{"bottleneck": "kl", "encoder_head_dim": 32, "encoder_patch_size": [2, 2], "encoder_widths": [64, 128], "loss": "l1", "decoder_blocks_per_level": 3, "decoder_upsampling": "nearest_conv", "optimizer": "adamw", "ema_decay": 0.99, "epochs": 4.9, "final_lr_fraction": 0.1}
Rows from block 5 of the decoder, named by matrix and row number. Rows with one number belong to one channel. Each number is 128 + 32 x the weight over its row's rms, rounded and kept within 0 to 255. All counts start at 0. Numbers have three digits each. After the name is the row's rms in percent of the matrix's.
# convs0: first 3x3 conv (decoder.decb.1.0.convs.0.weight, 64x64x3x3), inputs 32-47, a 3x3 kernel for each
# convs1: second 3x3 conv (decoder.decb.1.0.convs.1.weight, 64x64x3x3, transposed), outputs 32-47, a 3x3 kernel for each
convs0.16 107:186171161140125117071121092075133075117186128125130144130091117208151162165113161098146170116182140136168147112117145120118123138149119152124161171136107092054065097147191107030112117117121147113126131150143140104127112094102107126103111122095104095090114098098131105130115108175136139189130114155124109090115117085147129082158100121100136161155109125158123137166117139159117105117108167143104151101129129157171112131107087139112087
convs1.16 092:149155175090090064108116118156151133112124118088125104128124111123134115099093076146155174103139113101141101143111147139098126143105124136130119112127116139124128112114135191162147186228133146131130157142161134119139120112153092086123109112125114174091100156097112149071010087121035110126105148138118063131117062124128098127152114183141118143140134135164183139151178126134138119133153113128163134081116126151144099186195136106111094
convs0.17 106:131197139166151152073063071122139153161118141172149149150114134144172148180161141183143162153145139176164134123138104136149105124145137159101149116110087099113113129141167212198170172189107175139106150132128109172136114101118096097123119096081202165167114089098147127128162128161139077134160168151109137132090135131096117140116154144134122099160122159089132144083082105139150128091086081044073111079135184166144164121104090152155104
convs1.17 102:177157164134148140084074118119125134150112118110177187137155103071058034134241153163090101129120136109192179155127134109100124112126129106081089127142138143158152137092115078009079176210160133127137132124118129100162145121125124115119132139144074127081139162060125079116096052081098141151097150150119101159109126138126120127095082107146134123142112148124071103119132117147194137084098104104164151071226176119015113106199137170061088
convs0.18 100:106147106126189159110086089078098108141148141119103130032088114171169186164109091160100141037057137138128154167148168098126131101091166137147120089107083164104094078053078145153107139111075076104056143160128125131141133119101117124134142123116108125141147102131117111126167163181132064109114127158173158141145081110101062118124189107065116061120144148135125172153141144151149173155112163074070133091089132070097111103121115132103123
convs1.18 101:072035019119111093179191133106099135141103129133054128106166120086125069140175121138165159181131105141083103167150131147108100139114116160179168126095092076051063117151110167168169093077113105101115133116123154142132115122147100095106113092099116131183093135159141217143103095099105081086104135161159082082136108107139111123188160169140128132167198156145151130128099098120141149182173136198146122178206192164139139106111133123154146
convs0.19 101:133101114117126134197221157133171155115118133142143129030060033091097076067106133098084096096114090097140128120115099083118093094122126142209171107113133128094084127170172103142093157112144138178151135122127081084057138116129130103109143122123078081069089130114074115110085067082085110100072110109150123127147146125140161139144076097065069068107072069110171154096144137096101097129195192138116133119134110165135111142123109087111127
convs1.19 114:110112088148157113142174168138131130091105087098105090160165204175168177146141159164171155123118126092087095135160138120143128114139125139145147109093123128107097145173203085085121102070118128133117113114107123135117131125144140139151143139154105097127132140148174165157134146159153147167148164184163196157164205185158207170129155163122145134142164148159124132098063107097072091193111079150086090106098133124121130102096137126131116
convs0.20 090:086109079135126101165180165192153136131097090091100096114144164095155154090155150184156161122097131129086074212177166161116115150118159135100139158129148147147178132176162140154199161119154117116138165144157152187176113164149148159165121158151109132111114166133101136161165170149169151150150164177185122156152109129167131130097086108115130116115143154122149176100151138080118161090133131116137139127133143068128102129116156138107135
convs1.20 067:113135116163160159134134146108095090126130130100112096139125132108100111119093100098094078137149127110130114101094080121117096102094080124106104169173172120120120128131150116115121145157141107102106152144151138143152067092082067101089063097092154155160121136154123121128124104119139132154124115129135126064134121065134119063149160149112108105097093083126123120142175160079107096114104125128103152129099139132141130147164152130148150
convs0.21 099:160199184135151144101092107122132145130135154151145119173128160175152150157115132126134096148148115131146111123109096109129143104110111160132140117161169109136168138165158185198174108157133173203189163153178117137130139101150121099148129129135171153159130098125063059084141118126139107114157121130113146121150125112124138157108126123113091116120148119151174179158127155180151153104086130116126163108117188182169194134136138201211197
convs1.21 091:108141150101080080123114126086096097108105103144171158147152123128127097055082024135113124123087096096102093135122134140130136122118116102089096105078057118137106128117152093050125079050073128117113136139128121129136107097103134125121129135138157163111143167099084096091036036029066095111096114115132103106133124125135134136124118131117105119126113131126118117133121108118130109141153149106139129115141133100064086129128119092104096
convs0.22 112:140181160113148108111126126181139138165112151168162144158142130168130138228181121131154093112138137122148116144165104128126122123119106090086135122123135105110126087101101126121168130167128090056081117097140083132187119138105149128100106113079126146146118131105121103137167117125183101153157118162101151135124135122082123120126155169116113126130132155130071111115118134132119151121082086072069161060064156150120117136128141122118133
convs1.22 095:129123149084108142109116141132142121082095097125174117169112086149101041183159085141143156100114134161195156151128168125093126138116143139121133141125129141127086187115132095125152148213177123108123188165195164137133135115132105082091109106109131145052158168099150103096036044076062110125059130106121104154119132159111153155134110109131133141110099116145136143135153176137148122111155110112194143153160092095065125146144130153123143
convs0.23 103:141180176089056088180185158062066109057078092108115110150144134107113115077111116095053089116113141129106123140102100135133110145123091118124127139133159113091116172168220129108148127133139156139148096099097104092095130108093124102095128120146074122049125118084129148145121089100163165156150138127110086082079113128122144118156137174165122132143136134127151140104148111128179186185120152169137114094087099116108142050101093135094110
convs1.23 096:130169135034047035114117122097072090102096120125126127158183139143178137085138057149142145136146132140132130158153141145155142121121121097082106121131131106099105106108118100133114131150133114113120142144133128132132101145123085132120076100101119119101138150145088099122081057072109115112132107110104123129082099116098107108113109096130138130120114123118090115136145147125098118150147165173159152141126123091090121145152134114097133
convs0.24 098:098101113141123140133170126202177189098132123117099128127122118076107072077128123155157134126120117116119076131133111148114075162105097155126189151144169166173165151161129178204192101113103132124110154118140148140169165148113202136139196109140154137141156116153111117153096147136143128164151159145182139155191169169189170171107148107103125113143170130169108116148080149178140176106108143118157166139136155163144142131146184150167166
convs1.24 083:112125109083082083159153159096099094131130127121106119174151154187155156170141140112120116144154156108109133106092093124109102109096097055085091050105112003074086136130129108099113137123135111100107110121111121108110097080111101095140101091140149135112094100076099099047104102093107112096095102093139109102150116109141102106137141153069087100071097079096135106083131119040069080080075134077080134106100139171123131117096110120095110
convs0.25 097:150184203177188199095085098141139111166157151096088064147105155142148103135092114095085144129175167139148152158123130148120163137091137122127155117065078191112103105163143092157174091107116200206183132088126160143179120100107158110118148154152159145165209131163113088104182158206120160164145112160124135135110122155143126126111127152174216202115135139166124170172101078165109181117167181134165219140166252134165090084100092123104106
convs1.25 095:101087144116113124111100096101093093167150159083090125132092110095071100094079091088117124153165164083091102154041085160055101152047090073144137106188168068092104127141143134151166133159162122123145109109113135131143150118184151129193137118187137133100097094067122117106046117126032090086066116111165079161152048136161063145102121128148132130104131106066156110100179133081123113092092126130121126080083121141122141111137122107089104
convs0.26 097:160158131126159181179205203150142164161144164076129106111106146115141128075121125159144167144112107095098120131112150131134148138124139163169172155162156148175101164129137181150158168156173167161174139168155121144132093148136119188157113165153165159135131130166116138173131160185095128119139115139178168112177151146174167159091130138116143153119155213114150168098188147114171144082102146087101109063139093128107145118103128127133166
convs1.26 091:122082077160101106146110136108134182134157178085100085182144255165117157132038032173155158169170142141139083117125107143153142118134114150137126144143132124106046180131103118131105146136150062111100060102095114124142118205081124220128115204068148136209128101170134115154076109060084116099112130123123149109138146098121155103146153097147133102147127119127137185128149175126125124116130154122136158097120133088131124090127105110127130
convs0.27 091:138083124168097092184192150142150146098097131110100129143126121100143136121171159213171158130138162142126118168121137152117145145149149202182197100130100135107147131180178134074117077062061134127133125155134222182196129140126145172184101173163137136116154146137111121120160109165142102130115145162148107085158123085178123136153145154169141143154101094134181111098182116121172167101122138078110127101089117147171150109122142110159140
convs1.27 074:096082069137149147136133157126134134115122113074102083102079094114088097123073103109098085100116094107140130093100071088096074091103087143129141126100082200211237137144152125109092152170137096108103098107114133146183078132085082142090075135081142082119158141152133096122107106103109117114100113117101113079109125083094104055116115080110103080117094072105107107084094083103112126084130106085116114097130131107118112121140150150162183
convs0.28 093:086115112100125106182130186183118181112102110140096125067112135118103100096090133139139163138137131137119127138169136117113157144133140101078105077091107086126128089110081130136100091155138094138164130079126019029019153161170123107124133106143107173134104173152159184160089094087118087109092092089153138162161123157154143196065121064077065074121103134132116193101137121072066060133132083104097108112061046086145137116105106058089091
convs1.28 107:126111091149133119139138122110114121117120130099086089118119143106100120105099117108095097136120125109098098113098097122113104100093086180180178178172184153150147130139126135146147118110120149149149150148144174173163096101102098108108093100102123140169118117143139144146138148141144148143136141135126108087134114095135123099146147146133128133117118112142154164141147161124131137170155151171155154155130126185200195176177177166194183
convs0.29 101:130146095107097154095104087074089089073111103098107112120136087117165115144176131149131138164134154148103106112135082143105100145158114115128089103097101128110132194204167163153179157125120134117091115095089119125129117108105123102084117085114125130112063140041139159068151132183211152219219224216122135098107133101122130132168166139104093112111085066148191110138145098157171182087094137123092107131121098083100139084076101086095113
convs1.29 081:154176148099133114039080070121126127114109090125129128160174129167177131164185146121118111136141135143157159117122105125143121130139122090087089114123124102099103111105111113100095131126122138128138163163161156155164093094087105106106115117117142138116150162151144142136128122128118127137119117129113141100115139097117136095086093106041045055079076076146138164142134157154127140170174183165176164152158153129124134144137135145129138
convs0.30 093:121093135114096118163135137148126109138175126099125110143147077168134140166159168121138100107132120133106138147106113111131124132144117104104109134120148118127082127131118085111171120085181073103097144185146180184162109160152134144162103189112182145138218163141200174144122139127147195169156175160115104142132078121116095122074138137131125182159152162088157017150186102120166160063157139155171221114165213106094110110106143118065109
convs1.30 114:118176175115138174109097094125145169088133135088116127124112076112108066104115048137139143119126120132123100093104132094098127103113147150141149125137108146144147181155133146159147107150174077101118091120154121126178124195131120197136118193129125112139117120145123098101098106032105120103119124107053129148058132151048130156141153161133128128141106118103129118104141216113127146098122094092123116109129128098140154075135131104136133
convs0.31 098:091087124118096116158187190168199185166167139133144150133150109114129102087134104143156138174156163140125116138133126161160133175137112173178176135146170138167168134095104144124120159144127114123154114138120153119162100205156138171138137157148112109124146164117115149154153105117118102079121112127158145132160163167173175162110127124141129178153109150113182130104164138078158119103124141088114147111142129104129114160153162152178180
convs1.31 111:111095089154136174163157210109116110111126121087101075163157184137126139102102094131140135141141120110117051105122093113124098106121085124104123136113134126098091121113128116118116123131123052099111073092100074101111095165095092167096096165089114071117110040099129090138103103082110107081095103033113130076119134099113133107137141141114099085142124157116107134081093095079084079062133104086132107097132100083114077082107104104118132
convs0.32 099:125119115096099091088051113150124129156119132162132140145147126107125105103135080127129122118116133140111153163110143127126097143150152167188158159182162162187178125127123152138119142114107125155123151162118149161117135184138124181153122214174176153169172158161147151146150134164144145123129151140132141126165152143139144177120120136127147131159092139102203118078216106106214104117128124160146170145106141122128113123167131115162164
convs1.32 109:159135166166156210127117167118124124112122123114128128153137155139126123129118104119123103127131113139141129107118097108119103110121106138104148121090099101081038130127171105114107132121120085103116087101108101111138094181080093184085103185090121065087125077098105045062107111087118109103097100068103134106105135123098132115125133120139133151118090062111113132132118151113114102084125064085122065096129068121121133107118117101108092
convs0.33 096:151120119143154164081078109144102102156091121143132134131137133149125118138156129119138132079080077116147145109108143120130085132148122142171153125129175085095106123202133104197148091142187131108091255165231161170171170145147141109112179108103129103147152092152140050129158121131184205186137171125125133115125160136098115117120116108115147135116142131184128166238161180167120197167094107157162139182141124120096123161193168113119187
convs1.33 097:122139151140131139096111109136096109129097149150065123149114116131093098155095114113125124102102120132116114138078092127078080143086098091148135067118117043106111131177154123167179137088156081088100134130136095095114136116215130106208145099207116109098112111098137157135050082077121131127135141121134075131146064139141076141127140134117139129093147121069121123101140137079090102114099125088053116145123128109103137090070121132097121
convs0.34 091:108121074128112122146141170171200192164134139164175152166129129114128097124140142154159142114108149152107107162128114114120101154126119144134126125145131140156160119112102155144154171160140134150137127174128129161141128190146145185165102202164137126158113122105104110088157102131135106108123142109138155158144148149152152155114118142140107179144131170068193145086150125101188137110127104135126154149154194147168129109136118132166162
convs1.34 091:106084096133103109143131153129125111112112104117124110136125136116115118122109118151141133137137122129136117119121114108111105106104093166128155131092107129100100134126137108100105146136147077094093091104118102110127086119084088122082090122084125105102124110122104064100100098116105107139090097112131120095136123091126119076124123118114095089117092095118109130090090100092079088068126131053121122082129132091106107109123128115124125
convs0.35 115:097120078117143116109127120115107109135140124121134065069088097108125112141163164070064082069110130089130116150163146094137114115141107116101090108161123079106104122094075164219174135065085129144118063079074057102104115123150112143115106136100171103130169107104101120118174130113087087078068118110173179174142122161119120118149166072153154103149134145108087117120143153158175144139136138088128178129133108196147165136136140126088111
convs1.35 115:087122039138139126157128140121118148157161143090083098132152148120119096166129112088164112180191154131066078085182105176186136109138085181218223157132081146143096169224177129137098112059133111068097119135115144162145123104122140135135110110124179126181102127133133151141091095101124074080134097139130152090135138115121163132205193170145143149109120145200198129143100088139129153210200149130140085137155147229177111112060127081130089
convs0.36 102:131084096170182148088107114128116132129136128122144125090107090055073097133128133149122068102103084119119112163125122149117140138101100131121122088170159104104156116099185175036010181180117069086080174176137163150177114104101110144132118093085129143112119161106124136134123127084136161115134137084202132124215180161135107124118108144151129098136106136123131099141167180132140107192110118125103098050076050131154172082124141118127124
convs1.36 091:079055050098105097123130112161169153134126133180167129187157150121121094212174196117123132135096060188174135152121121138125117168152135113147146090043034167191191108156176089092140110013072141137150136125128180196183109111129099115117103118128196151122143116050140194168083118109156140118131136122149140123151151139139121107166139133159161151114129116121162160137117094135155142152144134128097116213201185154182165125085090155196187
convs0.37 113:084107135125069143100106089140082086169185144140086129051084109077106079107126115123108135159120148127100102131139127133114107133104105120132118066103092137155115173196148143220199102100124108138149087092063103118061127140147156129132139126129123144173091068115030075090150178141104125126077082071133118121111105146169140174112135159158148143174187183122115139143116082144133162115178149153163144152137033138132129115153135041116102
convs1.37 108:097111095143129143179157148108139113163176166075069075229163238121087104089061063106123102160177168102069095088120116185184178096093088147131156149146137143085098128069006114133114104087120116091120091072082157146155101130120144160161117113115195236255083073113161179177110149133094090085156174122126143132121122112106112128136172150126116116122131129147170146138145144145125136137174172112150138073115125160203185031025001153137132
convs0.38 088:064076076141128121198143169206199178115132128108088107148157156136150103087141105193133192126135146118109093161147145149108105112111106135160161153152148153152176137114152165176156183163154105128112119141150150126138151186162093162162108184138088102093156117134101147119117125117099129141124101146137116119171132133167143182137108150137102166109124151093171123099176123043152142123115140123109165128132133114146165135176147141148167
convs1.38 090:092078064110093103170164196114111097105108105094098078135116154131128148108101120119128109127133107112114089108106091102107089096101084152129158096091079102100090126127137106125103123138129108115124093103114088102118071127087077130089072119086128118148110089130123092128122127118127118121106106105115116080118121078105112080138139138118105090131104104142127147110104118059069074081136109064124106086116096107128139065108098101124135
convs0.39 104:115075090095038058141175146193228189135156148121090110136100113116085111124123162118172141174188145107079102124130158152114164081081098098122142127142148187164162086091093099125154129133095121149136160114150127192186154124115164116157152118126173148154208144125144147136062083061079070058078099105182167136145178154166165158100095160120104127152154138140121133148102130128121153124137148148133136114150155136106143135116118156149118
convs1.39 103:118128126139115137148151180087103088164164163094098096185144149149114107122074082111123111188193178088099099131071103180155157127066097074082097128160165081123132152094121125115134173157162060056104103100126117110121105100151135135173121096144149129089119108070156131107114132144117125136095116137151110116135087113133089123140182150118126125123127120070137102115163145025089105052084125122132138117118136125100143152110145124092131
convs0.40 103:165107122176176146052109123116100106196209179117125120156105129154104119115111146101123112137151142080120111107141134165152162113121115119129147139113136130117123133097104132146095110103096156143161109110146097057069087125122106120139130135129115145124121122088115147136185207193161163181122129164063085059096121091105103101144153147187143163099106130136085137137116147139129162159179210151132181162147115121095150152114124111072096
convs1.40 095:102089094209209200097163104123137140177192193060061083218184171077041009076000000106126088178180169069067068124159116172183162080116084154166153118120133171147138133136111139134128165109121110100090138132130121128131141142155131129134109085096124153147118124135170196151046050089099106138031045096169160127131137123134139137125111125165160155130146135128135112152163172145146125125123116090102115106124179129129105093088104129154113
convs0.41 097:113129150073092099122161161085136134132144147121139129107138133113108161046134182103112144170136119130165115094122090165155109112110106125140111120102105137138123102116118135146113162119164145184160075149130062136069120137152129160141086131137132122109069088122094104136137178160079143106087129138145137102153129128160137140118122108107167132148186154128189158128158080102160098139177120086178090113161105150113146110117123079108147
convs1.41 117:158161128159148158122131166107141154145179173100130067150103230153108170121089105113117080153159149132138085101127126120151139107125108127117105130143177140136094082123048095131139117138141102113136089107065108122082108173109127191128113181073140118229102099175129131186134128079117118074147140113029149108029135094000133124134150108133117115143133155119123150135142150126139097120138094142152130106139068116134160099119097097130121
convs0.42 112:110144058134124081142181151129131142103106104139123097103150094107123089096129126113104098143132124134146136127131146142160107147152129075144110128161142102119144099083093170094055144124077059115060054111039106125070132117108123124119119121131114143128095148125125176141083111119076080102036078093143122132152147154120123143102135037126141058160115126142130148099104112110094113124161104105133078109120025069083072118124114131136141
convs1.42 101:101107086191190122130157122136154132157144136105123085182165182155142160103119138098117078164163136122130110136196129142201132122186129127160154169171195155180179162206147090097093155099094095100115123120123147176138108120120102116116096108110145104163138114135141147155149106152164130160179132169126188110125175120155185137137178141191220199190182170096096120136104148142153168112128091152100085201148124137141178198170189169207199
convs0.43 089:082062088143137150183175208176165140153119105099105123113109146069119127098123119175181152122100092138110079156132156154153160135166170154155163158155148139146168180158168178186152149177131133083123158131164126135164166111163143148161140145135098136149082126132053101132132154183152157161168176163157131142172139149134142144129117105104098141096094121150108141141097148096085116126145168131131146097137118122114160091136132136109171
convs1.43 069:079090081178157130200184159128107096122117136092090093142143158158146154140129145109093089144131129136135134115107091134120105110102093151157152136143161139168157148155160116100122146135144132122127138131133163167165072081102079094108082087098140142151127132150124130129142124132143136154146144165126102070129097071116086069152169164140152154129137136137143144106137177093159152161128135134103143123106133139128154139143167159178176
convs0.44 106:142170113103130132196214173211188210117132146119153148118106083098105095081082105165147133121121126075122082132139147123093122130104120134142113138139114166121111107088087094111085131163137143145126102101120117155153145153148172126108135138137178169166150141131143131142065074090092074052077077086134129116129138133141148147131161143121106133096093093161119135174065106200130136090102145112113166127122171122138092133141121154173141
convs1.44 098:083103084093075070143143126134112120133113124143106117158139123155137116134112111146153143132137124098107105123083100125080091114076090097105091102129122065126110136139137105085123163142148096075105100090116119110116132116195129121211117107190116100071108110111101089061096106107103109117112118119146097121153113136146102138125146137081117107096125099071095089071113112070107096094094115080067118103076120103061105140096140144104139
convs0.45 097:117083081102088131122139171230255248111133115133126148146179120085086093079081106127123139102143153122115116108117137104110136114107135138149135161188115159192187128072057194105105169113110132153153088160128143178163104138159103159192107137183203132080190168095176134104114183148150165128133191171147126147152102147134124169154120162116113139108102144135147097110162064135160102120131150121147168106144154102094125105100143184117166
convs1.45 115:163143167128164178146136146112111106126137122108144146141135161135126159073119132127118126150140125124137109095098120087093123083091112117087006157131109123137128099113124132103000151142143101099044084118110107123128113181109120189104108190100134110099119125165116087083115121151128131217113120180052117114052113083047123116129123139129106106131073029098108052127132124116140147109126134106133146107134155116109042117127132124141221
convs0.46 109:172160105115117123040105123082114177126102103124132143124151136070102072138107145142154145131110118140125110143164121090124096081111085082079138129123153082096115072080129180186180068097101162142111152102099125117122144140144134106147137092115168167161113059065130124123082104146115166137119119117080136115120160114090141121189170148096067055179184122099111146085126214143140168111130108139156177114154153055065079088047103141145106
convs1.46 099:110152126103095059110129104096094127116089097093116155185191077139161094139190122190176141142121128053108113166183131143172132116160106123140110087154163096167147134166137070065103144186201120117118126166155122128131139154126125121128094105118072117089164182178041072040093015092106139226118108144101132124116154144112149141081099089139148136119100107112059099095128193139142138161138090117174164096177135086054106134203239145117082
convs0.47 097:156122136163093097100115125130147150153177147139125113159112080158121104168178180084115084196202190132116131099095078130099090105149159135107115103097106137122165131194071101097137085024056146113123085089096185163172109080054150140142124159173165177193127123124102107114144147152129135153162177159089103156143138095136118149206216255193156208121120106132156120132153107152117102067080179121112133116097158145152116118112108113111127
convs1.47 100:127150137143171179058035065125096089130135114094118101152124124140144138135129108123108121139165165136145148109109108131137141129124125018000025197230224117117123092057100130128113120138126128118114143147147136141158110098105113116123110107127142159113139152156138131159096106120085119106062051054110131119127107097141113100115121117092093088122104098090089092125156142105070087119124140117149129118125137098111112144159118135104123
convs0.48 088:081101076102103100175155141185174152120111106130130114177179130161152144131137119181160158122140115128138083172168152115122116112143124181155164148154161182152138149147145148155105132174141134146113160143135131153134213135177185125136175134124117131151137137142118143170115107120096104104102111140126113121140153167149138123126153120131140113136110111168084135180110117157097129103139119109151145110130177143114134184145173144172180
convs1.48 085:083104090151146135145154144120109102118103102118091090132118117123097097120090089113115121125127135122118124111094090111097092097095083076119113035102102051113119145150143125109122145127136094087108084081104086086105089080123082079116082083115137124099122119105114109085105110111116114127102093109126103099123104095122097093124127136112119125094120099080125109045088097028074069071056127067052121075074129122096119101097121118104115
convs0.49 104:145130143153102105151117063134117109157169141102131162166146168074097162081123189123103148120130129115134160133121169157127154137113113193164147162112123125150109123103192108161212152097169124214153130152172138116088083163135102171118102143115149161142138130130081100118154174147111109149099114115101059104091058105099102111117141160156115156136102124098182141109177078053150098136129127128130079104125088133140176111150170102105119
convs1.49 130:136129096126138165143130179132155140123163183097135151132118201141122168110108118123131120135142178132135182101108107105114127104106115148127121139120114140121131126133103133144130113135155110125113104116073133137154132193121132198121122191094137116158121123197112119149145122190130112205142120227053107129052110128040105098136138152128129151141125158120136154118137174129140222126134204124131224114123200120134131094122113121133133
convs0.50 102:116113130089118139194143174092151161122125132106162128110129106110117109105142103087117129116170155141172131096124120126146108113153136148072114160072092162095041097136130099114113115091093150117134161083093142079062136135107110102120135130124092125141090146185093168175146147140129103107122104097151112124105149165084118135132166092115133110094116092158111163154123091164114115176125077192120088182096059137156111128134114130115075
convs1.50 097:045083107101127111173165129212138155141113144124099128158161181168172191150125152107112115123141147146131146124110098128108087130111088096119110137175179139183173210154135131140134125114173115122115127119139098074117128133191115135195094121183149107161162104213109080163162167167151164168155148146123058088121063083124054095151129116134154146098138140083154123083149150093148150140111132137122130167109140114156131161130149103106113
convs0.51 101:116141116102090105136157136108108113087106115091167136168103094172115125200180171081086115120109127119133126095129104131141134125128140171149152097115116082109107113109149100099148134105162140140149143113126144119114094130112102167133113129119210155177116084109135109138156137158166114128146135128111108118101103124091111114144141130149123157160141146125185092125181076098201056121149154112110116110107113141127173087131105085104122
convs1.51 129:134132133140152169142134183121134131114134121099122043114087076123101105108104066138133170132130122135136128104120166097109140099113142134122108122120117137136225124140155122132151121138158089115106089120102115136207120183119121186121116182082134120105117129128108102066121108063118108085134121179056125161055125172032114104134139151135129160145132174089123009115136093143152211104133053111134096095134085113128089101131118121138199
convs0.52 094:127094071138146107134149131099163121101113112159104135144142121126169107049109100118157110093071117125134128128146157116125108140120127197204138192222146127115120158140156157127147141108106131139125214195176121184106082165119098169176108128138087132090147181137113122101146130173165170158088127108135103153159115125125125145132075078160152148141120117120173071166186161107181069142172132120179109085122110122095112129150150116094120
convs1.52 113:152142057160199154131151182118125129117144157108142113141136179128118158125119180122110128119118136123144164087112093086108069088120103147123154115098072148134057136137131128128126113131129119112130125117134116123106118183125127185104134192122134104154136128144153133164115120137119121145117132171019138130000147132007150132127141090156162150143121139100125135118131144148147156108126105075129101106142144122135169091129156114136109
convs0.53 089:112107108089061069121099122198159179100096109143109110105100136080072100099090110159168172166157126159148119184143165140098149112100118080040095059050079076111131133106105133119129117087055112114112102118113060096063130133180124122121131127156080148152120151130137163171114130079111088089120114154215153155204105138171156188125104095081053037092098141122112150085127103111121138127138112117130080110164116083083130108108106090101092
convs1.53 081:129127112115104101154160153132126122151147136145127126127108123140120141117088113092091078123129114114106109109096084113104093100092080180161167201191196132111119103103092124124113136134122135123125155148146169163160082100094089103103085091095152148184141126162125103139107113107126130131138134135139144110140135109136138108164181166113123117095102096134135145173183197150146154153149140164153144137115123169185183166172171164167164
convs0.54 099:142165124142080140172173149112142154161174173108160177168168146144116133110102139126074125136153115114064098140075087169130099183134102065110096143178171145164202107142153090064126143121106081145125109106116161139143149117121135156126131184158188140112111150089147159116117137143127182133149182160137099111161112125157151151194148170126108117150095155100165076112198117105174106039121058117175128060138105123110113142181159148137161
convs1.54 127:117143110142160180086090128120137162125146121090127072137117151094104111075109096136120102134140114121133120102111116108120142104114124110103090158155169119120097122125165111124113131154134090107104140138156098128174120185113111187103108178095134094092138117150143105150130118081146142155129120072068136134035124130049128115132143130122104085138121145103107076124143129088114049105130038131143128115140166081113072137156173131130138
convs0.55 100:108124165158124123158160113089116091087123112103109124109113091079107127121132147152130115162119160113128164122121144147141123114154136103099121140097112106086073142168190057035120141139139060118098121154109111160127104134113096138133086111109027085100077143152068140126118093124106137123085160148152137177184122130152113099111100125115127120101090075150194139123171135137132161086176079097162084096154077086128126111131150104115116
convs1.55 099:066122076121174123077107072140143128111126074113166137142156158147142183151168186137129122095116081124182176101146109089139119105158134139127105168164178142151131112120185132112094121164132132114132133139138124134141108177106104173107103185117125117122110152139129080128172124130143132142141140127019151123029148116043148089130160137135139132134090078159112099160158146134161157139159143134171157114171163120118133132159157101128102
convs0.56 113:124115101152141126126143105204125130155118138122114066068147100126122099047141098149130106117127107132131137126152108109146115145111140156195188094145124055099112118115102124183180076111164146154142144139160110095037136139134140135113148126128054111142127139142101147106125138120100114092119094107128145153166121177169157187073073101128113128144115142162127130128131147107123115154143092087108080155125107165139153151165154088116178
convs1.56 113:141131076186156176149212216133168125127166162181153080154112173152143170134102131105138148147146166172088075092150099135181131118148092077146185134120167131077053093130124023112141149089157114133124121120106112128111126133124134126117122103094114130142111062110129157141049085154138138141162131161117187104126187127123200137116105089144116088147196150075143160146104125195134067155109081200155121177144105040133137092056079132098090
convs0.57 100:096119098107089096212196165136083115157126123158186171071046112134143142179211203121140133149128129130168152121114099140116104122141111134122136120117129135114117091143084028140120063142145117148125115103129141184193133132164161099112129105111166126197143070145189102176110157132109157139118172181127113123093135083133134100132141160115129122193198208173117127167125127170143207110108122117155172127178167110094091093088108081135102
convs1.57 097:165162176088057121116058084189150160096094109090057114110035062125029018195119145197215180108127123139115124186127138146090098165099120123153142058098107082128119153143135128122139127117165041036070137138148123100111136119183133116190131107184125101072145131126142110104084103078077097114088103099120021123125063108111054091142142152110129117134155132117141098041096097087148109164127138138107141187129168081064091090078116151117116
convs0.58 108:119163125146159145158184122113108072109154146106171166114130139110138125096126098095078094164167129075096143164136135188181177135091147131092154141106114130083101147137124117096105128051125127099138159150161115123188133141110163148119103124123052092145122162164049099119131111133175147165132133130129094119150119134132090064103125122151188157087128059128128145123120112091089159140070075148078098138114096111134149154136159103077149
convs1.58 095:151105060187220142123174075128113108190201175148162129183155190132107083142117101167149090173192164148183172168163118164161146161163144235187133180184187106116132160125180212152136137154150133108119141137142173146142119129132115121129127125134138165148139180159159170136069119125080129141074125140124154147138161154142179148129142090190202169219205131169146098179216174159199178179164138131135079120128115214150086135179135187203137
convs0.59 105:033112095105153111146160086167149114173166118157148129131149098145140116101116113132099099108135092143151161122110094102133106176189122104123090147124157085084108087115076143124104101069086098133136162187144139147127105113150118123151143168178152114142122126145134110162104123121118119142139111147119122151153137146167149149113173055176189164124141095165118163116081127063026113073105041157157114148132102134150166141132138128096109
convs1.59 107:117130110162143161108149130174180150100134129059097092144148140094129115113125120096158126119149129088108124133235136125219122127225128140163129134125137164141154170176115088098036120149140072091091124125120118107096089114133082116131094123143131122119133132156120127117142079118119051120128071127112162099101159108100171120121131087141155169193182156133126144131129161092112160096114096145109108124122129090133105116155167079142093
convs0.60 103:124134127107100154164133138169130196129152143129126115119135130110132120137126126190162128100136130144157130159143157113114132166167164092096146174201203216221216113122097160186159128136147079119110043080097069147158140154157112095159114137159183174135110096073140104124118148155109109134126152178136133141125130163118143176126158130073103113109098144092097155109116100164167158096098161050121169061100144078080085103135093167189163
convs1.60 119:160165153123149129095084121123139135122093106142141147149159097137138107127180109136125138117101119156167151148134137145135143155149148080069097112090096147157137129146154000000059162169183093072093174149157159154158140134137141133135137133129121114068194177139091083080102099131134161193114135147131123131135134135131110121123122118123121118066048062104100117122114123152167163102115113106132137153194163050016074151171140161143158
convs0.61 103:191174211153146146053074102089086078154142127124127145142092109191141121217157142099089100147108131158144112128133113131109091145102082117144136097084126101096094134147122109071080128156107201175190153142173131092110095107102142101129146111119120066127156089093139095104165162157184141125167141143147134125113140098136126100117102131157119121143112129150162147169135121147147091192120155168120157186151164162190196106090099139136124
convs1.61 092:086126119087103100125127121135126120119125116105124124119121088112109073110130044134145142103103090113108099142145153100103101101102104131132129142141118137126120156123133160162161172157140110124107135139131139141137128131148115124134098107117137121051127126104109112111000000050015005069069074108136131147128135138119128134141119135135125146116122129149152143128129115135130128124172136107125103112118126138137147163142134140114120
convs0.62 111:163094116166117138141138174107116130093109115099122095084133084050121096083131126149136158138100090117112115146132145152156130156141133197175176193176118130123106203114056213122072143152157125143090172187107127150091134117136103102140106111135144139114102147102106115109121155156141139112108136115149153162148151153147151191138114144144118134161109126120118163160164166118107130205206112178158076141134036095122140141141109098118107
convs1.62 112:061071052155107064201131034135120103128127131119099131198175161239217199166173165159152153150156149155141137128127099108109071120116079121089108109076064132157101082078100168141091224110056150150107142118115132149135112128117107123109100127124152149160097109135098144157155117140121096160166134190118122079113113081123129115090070095078105147191181170132078115119066117148099135195136168143060135108047137103146154124074104209208170